Rows from block 4 of the audio encoder of a small encoder-decoder audio transcriber, named by matrix and row number. Rows with one number belong to one neuron. Each number is 128 + 24 x the weight over its row's rms, rounded and kept within 0 to 255. All counts start at 0. Numbers have three digits each.
After each neuron's rows are labels from the 100 clips, of 14976, where the neuron reaches its highest value: "top examples" is what is common among them. Only what is clearly more common there than usual is listed. The data: short read English sentences (LibriTTS-R).
# fc1: MLP up (encoder.blocks.4.mlp.fc1.weight, 512x128), inputs 0-63
# fc2: MLP down (encoder.blocks.4.mlp.fc2.weight, 128x512, transposed), outputs 0-63

fc1.51:105128116071111128123119112118122141145099136099127094115150098121142132148130092127164122148136121104119143129098160129102129149191140117125173111129103136094138144142144115147140113132181139
fc2.51:134097114151126126108140081108154108142136104115131137108148108129143104135102108151137129142130067115130121130144119100102080181131139076109080111083121160128109123131113140090100137128114142
top examples: voice: female

fc1.49:141114135107136106149144117137110163151160127145148074182093092139120101159122143132092142097152101165178096127126135124167126113137132131160107100150082110082131151119112131112118126117134143
fc2.49:114106126123137072137124160169150129116145155139092128096163206116154152123142115082112114171119155118109161129140127178146166119138124130116124172127147133083110072124107146168104150133113120
top examples: the word "and"

fc1.175:148127140147108111150142151109102132117102081141191141149094141154118111155144122113105129131115163138157090098093100148124141118090081140141140124105079139131146139117155080112161120121113133
fc2.175:125080146123105131105117131150127135154121119126172113129090165141140130153141143115095128175152107137100182089135092124144148096084156100118161155149068103126166128125137138096148102149109110
top examples: the word "was"

fc1.294:105131116149090115142169120106175152147125144142130126124119147130101124142109160136155120120138137118128144145169148136145081138121161114078143135098097143125130126113082097132109133133153155
fc2.294:116098109117094134111122111107121141166126151126150121133167120146088072085092128110103096105119133123088144153155131139166081119113163128087105124162143093093133162118132135126124127123186143
top examples: the word "of"

fc1.7:104171171095177073119103141125124122149127111083127159139086144102127141118116129124151161122095105123111123104128114111141150104108143120088140137157126096094125140139171205162127125129138106
fc2.7:129124152099116120145143136160142143162141105166148107098171122102117106161131188133130110130137136124130130129109143105162150075152142147147127132111096169167070132129100186126115137161112099
top examples: the word "not"

fc1.303:148110175194089134111116106153148134143126135126118135127081088138133119083115145089140104139149159149103120130118126151138111114177097126055114180131099109142149122168131138082131100105140147
fc2.303:108149112180108122149099138129126135142095124102108103101128155077135119116102144142143117117122122161116175159093111135126096103128099160066115128159088111193163109185103135141151121158126135
top examples: the word "is"; the word "was"

fc1.9:119125110103142157094097122130139155108105175151149149175113174152171133094136143132145097127113115127092115137120110144125155130088114131133161096115130166148107164112136136158158149143138139
fc2.9:156146126099154127117135117138101126141132135090112086098136131167102125152139129124144112114160112143156128112144120092148108113130153122156137128138120110160171120178101123111173106180164115
top examples: the word "of"

fc1.166:118120123090114162127124165107124118164161110142117148180144127146150117151123129171105170132088146078157135152138133131157154083093166135203098117159130115104086107134115137131111115114112158
fc2.166:123106115109151168122150157144153145123073148128172120122117130139099162085103134092155112155112124171102110089116134156105107120180136106086102115132095113140110144141141152101143164115108144
top examples: the word "he"

fc1.474:110113115124105099144136108134111113087128131149155120117117126180088110115128169149109137140100132136142091134108089144152162137134117116111120122113141107078131145135196138098132160137126134
fc2.474:075152171152110119147125109122175078125116115118122090135125154154132096144097131157089090166111142127126107107135180148122130143131075139143139166165095107084129145144111137133123097104105144
top examples: the word "that"

fc1.373:099117142107095132136183135105124122089124149136119128127125121181124122115100092130082160110120122132146125136122112147128129111142151130128117130138104139158129135145169185120079182131103145
fc2.373:075125090132165133169072154123145106121151137127121136136122141160152125120104184080104106147095151129148158154102090137141146132134100151100126168098126112108154115126094131187110143123130114
top examples: the word "not"

fc1.400:131119094097130133120106145122132121138135164158112160091125102134106103104116106139114151096143139109114120138106146160135106099132175155088119152150110141091166111101102147112059142122116125
fc2.400:091084104117121095162136160130107109111187096144139137116101124122113102116164136139113097088153138102138168162130124147115112104150200165133127122123144134170121131170118109133157145143156087
top examples: the word "all"

fc1.354:083113100108141153150116155082148128112190113113141145161155132090128095131156121126078116151098164086146098097100122095096153074159141101140146154120069140147168090131173136100109100119117090
fc2.354:136146098131164160106107169133109106113177135076128135143169151109134141111139102086120145136167143116149144118102155136131137083135148124133151103142042139102131168149146110099159148111129138
top examples: the word "he"; the word "said"

fc1.164:154106131122137100125160122121111146133162097095110103147150168110129122135116187148157151130138113136123101150089118148110127125179147118123112111128139126109124075123084079166147128108094133
fc2.164:101104114139085154102113158124176133146136135143101169134112092121161108101149125110140092121110131121129124139101124140137163128129107147106173146129154146118146103116131142111109077150120132
top examples: the word "to"

fc1.383:110145146118126145152163113090150102120150112147113132113131119086121172094106102124086108142116131129116127095110153120146119140110136141132151137145144090126138137129131130090131125133181138
fc2.383:127136150154089136083125153148109079114135137155120123150137105130124139034138166151135102153108147138126115126141087123082111099122122138123166089119126105104158130093118134121136160131124164
top examples: the word "here"

fc1.38:120139153116121144167132121129139170178121059160129085122137169141072104121144106116131114117144168129155110140130140170151184181108139111142101115121115127126113127136160126111099097097086075
fc2.38:097149139084115117147075149196138116151115166135121114117153130134172117124149120143113160113133117137141198165136126126126125094125135154104151132156093154191117111164143094122128139159164148
top examples: voice: female

fc1.31:120145119141094143095095157144133145133130122159126164156136161123137128123104160129111128125130103106107127126135171113122053154160141157154133154110104147117118132129159096141079112112132159
fc2.31:101141116091172141120111111089160137080134138124125143100180139114110115111071104134158139112132163162161142133112147098102087118119185112113128114164117112159125115127144104162149122120142066
top examples: the word "of"

fc1.477:106147126159110120116121174122098148066135096154116135142185114110089126120129127137116118095146146107146110142112138105161175128099143157124149144148122111128111132121176078129118161120088123
fc2.477:162140174135143110122131119159135117121125145173135167126117084112095066143126128125108083154119145153117130104139165139114103143132127126127091097148105128130119140113130130119188111088155157
top examples: the word "is"

fc1.190:079111137117135196130127088122158098115134130176153145155090154121120076107068134136139117096161130151117105101128117117106157141107145125073117121103125161092122198125105126118094112130112107
fc2.190:118146130122156116095117134152157152083113142143142146132128133138183133160132115092110202077109119147156175104110124064131114103082094076117138083183120145085121114095095126122120132132131115
top examples: the word "with"

fc1.261:131106141109130128140137135103128111138149135161134132080123119173111098137164120140125131131117080107115114108097136152106129163142158137135099143191145145129140128107173127154147176100140107
fc2.261:134168138130135113126140100087128078119176136170122129090127120136084103133129125099165142158129117095133126126101089143166103101102137127131125130137138167144105168125100137099145127122146084
top examples: the word "the"

fc1.63:163142153103154147150126133152133125096147103124123117105124122135127100111155151136119134122097114086139133143110096155172145115132122104105070120138112129165098097124217124104149110106111106
fc2.63:162096145102147105171078114112132117165145166164075151126148156142100095166107108134115171113111154116078159124114104161121111134134127173131129089097101108130142133157091170195145142097143102
top examples: the word "this"

fc1.92:148143125133149113158088128161107122138091121106134114125098096153135108171129126139125196120120167085135099138172106109119108153102158143138161162116106112130109090099129125128099101135168157
fc2.92:135146148161089074175161129162120126146126107115082137141151131132124127102149165132132138091113144122135114109134159143132134142114132118135124171123124133121133084101125084131162134144152149
top examples: the word "said"

fc1.62:104136119101162150174133121155118129154130091124156164108186138135114108110146134121143140144126136121168090137157065121123110098065110146121172163159118142129127143131162152136148122108120130
fc2.62:132100158101082123110119160136146172115131122124131113143150091132106109106143131141106134174098115137163176160121102160136140119127176138131126136150139118172092111135148156162157146145168131
top examples: voice: female

fc1.407:134107198137111109131113101138107087136139170115144117144144130149124155169118110143131111119134119171104119124136106133149116136119149112133113153114156160149147150107148128165136081112096101
fc2.407:127166119129123131151144174143102118158111128137086151150087169131125095092154093099105110109169176096118117126134149141092128123135125131108172139122121109134151134129124140111117164134109071
top examples: voice: male

fc1.311:149120106128158138098092129123143155135131117134147147125157137093186155115130114145152126130170132174103111137137148118155133123138138179147111172111160134119133107106126144138094163124124120
fc2.311:096104126141109100167132095130129095165145161097097148137106139122082123154147170158129141154154118143144129144135107138094131114119151109119084116125140092115120104117110140118078109094113152
top examples: the word "and"

fc1.177:103131162145159111130166108128151162160129147169132104108109150126142126120158109146151102148156114145119109117152147147130101136153138108099133111137126171118149150103134145086100105108147098
fc2.177:099110168155188084102113118143135138158130096157117144088107159133141139151135127150124078125128114191163147111129164154132147151136169091176135159128122159119099120147123114084117116138118121
top examples: the word "and"

fc1.138:109128119111147152156123113118124143133132118141144096093120212140121114103101096127167158135105131124148093131128118087118133150120091136127103128113125133110124154136137088103086155131135153
fc2.138:092130129111164115110109148117151114058148142118136113103139127129104097127112182173158125120135089120148165124174129155115104095131109174108125141123111202121146096092115118076105112107093151
top examples: the word "the"; the word "in"

fc1.182:105142140098139171148166143086143131133148138106157093137086114160125142175120134098094111120172117095108126141135125172149088127164109116117162098127124094120140114108146101149189132130098128
fc2.182:143149100112128094151141154146072126124132170157124157157119111104130089115102169120120123116116120144096118158109090141146096124151144119145169115118076106141143131089109096094167083105106183
top examples: voice: female; the word "she"

fc1.372:087146122121146101123138091135145102090122136100114132096136085142138108136104134100136103112138135114126123221145119148154101125107146141153107158139154190144106135123163163137094109105089147
fc2.372:110165177112142102079130085153152118119146154134149107091138131128125105173090103136178115103096109130113170129148112131131165097142091098086149137120170121153153108115079140181122109141116130
top examples: the word "me"

fc1.291:117151110124117121149124127108163125123119130142138142121117129140089132137115119124126116114125182095113143127091148131098155088133119098171125126135108125145124111112115128130129142103107158
fc2.291:136124118110158093145112129152120162172128119156123110121094130079133166091090119132106143121136098116057127167166109104122139122127137132094106115084144139125158145152135110131129129149130177
top examples: the word "you"

fc1.495:138137100152076136107090155156109138187101135140113138104114157090147121099124129105130152098119170149112146120104129132139089088127134154160163133083154117129131130115089122104094153137145150
fc2.495:136125090129179137133114127137150135101109112163158101098165122164171068121099161124179126139124088119140138122101083112099111135145139110103111126107124099125138133162140092127134138093129123
top examples: voice: female

fc1.127:115178122113100067140145148134096107129155118106143119117119114136114130138098149121166154138136146113138119138134093165155124124108106109120145144125103149126145173111133165065123098138143130
fc2.127:066104168138103103139121136138140113179146144163129146112087155114121124158092141160095134158132135106136130109104093136132143134098092092109138158122125091114118094086114129099136075079077103
top examples: the word "was"

fc1.204:127135175126125136088163133123117144110087117101170129081102138124130113107123117149116091101108111105128100141152096128121145147160172181150148115126156145126132112099116099127099107105104129
fc2.204:160130121160121118135144108149116109118100167148200109098149132121132099138136117140152150094160082134102147113104090096131154142158166163132137142158117116118156111109111110164120114136108157
top examples: the word "me"

fc1.11:126143155130130106155086112101113163129121138138152103131139123134140124157145145183175138081115108098096121119125133094105180163175090106118131164115137089133113140135123094180086128123144125
fc2.11:128133118070092086114118138127126101159131137134109173123138099113143106153136168093101145079101146128100135115104114132153139108123110127145110127142153102141138149110092133101123133109119168
top examples: the word "i"

fc1.478:147169118138094093132131160102099180095119142134123126124168096083120107126136128125129095111104140133131143108119112107156129132102119118147193118127105160117106126132156101155118134143115138
fc2.478:135145108180142101087126107142124120105128145149099138096128132114105150123119129131102151124148132147115131145144149108115071159136150185094099127144115132133127146130130120088140141131150158
top examples: the word "is"

fc1.43:138141072152105119112146177077136086111128186103143088083149112114132138160112157133127078103118138140136115097111118150092118159126148118126146114132141128109170113122129074154118141124133145
fc2.43:133118133064105094143101090186099150074161145128105132160141124126130124120130080119151169129103139129113141122113139073161127158101121148111081117146088149144123134119143162135172097126164123
top examples: the word "i"

fc1.99:094144116154144132171150120137154139156076084187095119130180174138106105129133147141123104136136159139148091129105138155123116152124108100091100098122125119156140086130117135145089161119099080
fc2.99:102161153086156138113116164167116109171122115144111094130096145157117093114143122169150099087109133158128141143148133136147134124163080137165118148161095134178160106139140134099135144117139155
top examples: voice: female

fc1.151:091123094117116133130170171120105130146146132062145127127131161133130134141157142120156121133131119118126145142141151149122110071135079097147123158078184138116077122115180133145133134100102132
fc2.151:130116110119131134170096107121107150155151162109159149136106132159158128100150104102149147102151121120112168131129149134115137128157165099153053107103120143111100094170130097135155110094130099
top examples: the word "her"

fc1.35:122144088161154121119146134090104133135154110137141137147162141133140095114135141121099137152151119059111139142159128133123125097100112129127130140072104188138175129124141124119122203121099125
fc2.35:133126127124146127099108140131131134102099113109127181120135153159137156118120093106107124110121112127118143128106103127129154104135132111151158080122128095133125085111123083079142100095089119
top examples: the word "he"

fc1.266:170154122119105145132150100108137097143151176170125097110129123106131126155132118108093131135120083130112074144161183117153147126157148133110105118107150106133127116180121142161133121137177103
fc2.266:164121143111093096139078125121106132144131202104114108150168144141126136113104141146110106152152154144153126098119172083136156081135089124144113095131119100086172116119120134152098163127117127
top examples: the word "i"

fc1.37:158116101132100122084095083185138118154167139123102123143141132119199131127133082087163094132107122132138113090118171086135139136108144095132140169124153137106128190134150147125128134120108132
fc2.37:075118119106111125128127116151129121123148091118130119172143119140104090149127132106094126129071091082144136134105100153087121113119148116120140110144105128048137097147165097136100114130137124
top examples: the word "it"

fc1.29:110125086112089158129155122123133136108123123109067172165127121144105100121134131148152120150118099112171109082082129118108157106131148110104121128145134119178148144118114150134071113145117106
fc2.29:099126151088139074141141154104089110148152114129137105106166116155144096140122157110137099069126130106147088147102144163133164089123137108150094139131101140169101096140118093098143135114123155
top examples: voice: male

fc1.491:168158142112126135102125136074092194153160092141105119122119122129122152108130164137138167147154136120149111152100087116118130124136058137121099145102155122113141161106181107115107092127151131
fc2.491:124107124128169142096139135151106155084114100110162161155130122133125164136130136114100151160160134109141158114096106084124101139096083108116135142134122142105158103126172159082147098104121137
top examples: the word "was"

fc1.253:128167134140134106108109090143110125074127116122123093096127093173138111154137131161171200103146135089154096150163120099134131108138141133138145149115107122140141113093139116139131119143142191
fc2.253:127142086124098103148170143139096147129101138116084161132126115113125115089144172090104172093155112111137091126128156135126144165138124149153152160143128166134151107113131139152144138146150131
top examples: the word "said"

fc1.98:165085141156131144097113113106135127129135120158131137125121100130106158111129148130098112095114092107119126148112167093153141154106117139135118099145137112155121135115153131150166163040109133
fc2.98:119140159116151142130147130104145045148144103139131146138160204103118105126137108079143127122137122120134105122140117113128148117157114122129146153118134132136142110105140119110138158136132116
top examples: the word "is"; the word "it"

fc1.453:113147136097121205125140094128088137155141166100122138130143097091107110102190095111142128114078144163096126156141165142118117113116150157112143156124142130144157101135115121109089098162131082
fc2.453:120169106128117097119126167128120126147155114126111139151121146149121121150151136139142142155114143118144117142100142117102160097150112100134119126138145127115131121120114123115127192152124168
top examples: voice: female

fc1.269:146140117094143134110099137149107104190104163126150106152106128144135117136145070123118190104087103091103123120159164122138120140151079103140135140115144131127129098137150127091177106104106089
fc2.269:139121141120087142136139106132145154170089123091112108163142118139122121138185096158095166090140127146112137092097152081094098166114109121159133142090147190090107168137116120101156099079161151
top examples: the word "to"

fc1.347:098173183124131138144118138119132147110132138174110113169101140143130126129103110120164131152144092156134117104093152149139120130123164107122133092136072058116100120166142132107132157153105107
fc2.347:134101133140132154091114110172119126104093139051132140107127115175114095180146080108137151177139163124099130107124115153107096088081123156096170121117045127100133132113123132143125161104109131
top examples: voice: male

fc1.159:083097140095152161145113126104118128086103151154130141157120113115148093084042128121129150147150131120159094132123103129072116125115138109107147129169130150116121161139121133138096136101108087
fc2.159:118113150114121131104138118160167124140107176159136146144119122123178112127098131094112168090131129149144164094122110082137138097118129134102108111188082144085129088098094123091133146147067152
top examples: the word "the"

fc1.154:168096127164123106148150088143099123106110150109110114156124097172148142109139138138093161071123101136136111127140120129106182145134103113175134108140143139136120179122074122123118123104109132
fc2.154:123161106130133127153118160085137121177099130147092141172103143109140105127116102099136154133157149112147132144117122122149060121092138109126119129175127115145134116146142129128126111134187127
top examples: voice: male

fc1.24:104149147093132142122169131100084134148135098133103114150152099159141142104092143136126120137156105109128145093130114172155136122100127107095125135120112133122155130086106088136081116069133118
fc2.24:076101143154161119181113106109152136139143121146167165094099108128147155172113140134119144115129152159117160134126097073148147180124138114173099089119150099116107121143160106135149126131158128
top examples: the word "i"

fc1.230:118181144093135175139112109137140164124139145107127126147153159104102094102121149139162121122108127143100127110166161129122084139132148138130100144093109115133077170114129106140133111124123087
fc2.230:124145143115116144119102113137143126139126136123103161128171152128140097132111152136139114125113129138105133098146138112138101117142168079138103092183121114154122127138115113152138088085175103
top examples: the word "of"

fc1.412:095120147090144149113132125104125148112079096162133119134139114129104107136135124109138113175117153095132113160109134105168131165116120154102141107091157120121212115091135125098148066109134109
fc2.412:111092124080220132115135170124127147121130097173132152109119145095137135101137148169134142113103120138140145163070164096121148123141129156144106130138149081146113089124157120158151158139113140
top examples: the word "be"

fc1.486:122148148118107093111101104130123154140121156153130099083105098137134141171156143126128124105144130158123106138117111124110149175156130107109124134177151097120122123184115128156066136119179148
fc2.486:137133117092137091116154132127077121153173180142113137099189109122101140144112180139113161073108174174121134124151125133167128144127100105137101083151090151161135124119134143121111109129132120
top examples: the word "i"; the word "my"

fc1.137:163109099144103130134113122123134135130135154120137146137132157134107148106152170150154101119113120132139129139083143177136131112131087159080115159186146121124112094150123103154167164138104181
fc2.137:129122092137097118125195152127102144145152109130165128114141135129127157138103134126111129085121102147119122161092178127127126086109159124092134067164136126124113154149137142119192134103138112
top examples: the word "is"; the word "it"

fc1.71:112145118102139157146120158159133095162136150139097095132139142102172156132114143128123101152150146099125129153083128176105110143138097110074107156160124143156144154170137146148139161146146158
fc2.71:114138155147092108130137142101126104111130120138168098125116175143137110093149096119123147110142106171102148164087110147143125095185146122141102081142133127160124123153127143107180114177151133
top examples: the word "was"

fc1.76:120093141134119113118133107105108168137159109137110118132152124145088136121135126140113135179098091143081129126153092098122159136152113125119154111169150128115159109091133094163103078116104129
fc2.76:116129119134102148145138133128131088101139129133079143128089175150129150107146171075133114129123098145118131099127157146143151112154126129130137113088130111151109166136125117164192083131135099
top examples: voice: male

fc1.288:117102154113085107107128119115112110120167169138112120116136155121159134136173145107140175132151126108107113044154103138101125090108117143121110122128113120107148164146124124141117129121126189
fc2.288:175122116150120137127091141125095057086157151161153090136118142129116114166135099139150102087092142146135167128169111151122123122106116135118142099141102123070107147118133120155113162124145153
top examples: the word "you"

fc1.411:115137132123133106146098146148109146146153131115154088111101117131169113130124139177147122149070157188111097135111103134126158168126078122140131092158130138126085080133135118166132110121156170
fc2.411:131128103111128117096153144106108139122104198171188131098133112148113138151165129159112150106128124159134146124139100124104132143085103115114116152167119076141168138100130171102136126148131168
top examples: the word "i"

fc1.229:097131131137110123147127107139127124137106141158146127082133125100134122130123170173121157098110124124126120115116095117071132110134096152113139090095100106155117113155123117153086142146192135
fc2.229:103160116099134138136106172119112111113152123151108144149118114117121076113135145125135104130122166152141105158129143145135132162140093092151144125152136136140141111116113151130135079165130109
top examples: the word "i"

fc1.447:093140118091151126097141143186130142140153119150129155138167130093168136113133088130103117148118126091141089128124128135136065126132143128090134141105094108131123115094172173135075146123146161
fc2.447:129101115098096085106128142115110115114089141122133156114139093092143160112169081112146149117112104094130181143141130111087127120109155130123151121161117091124161118125114111150099128153172133
top examples: the word "said"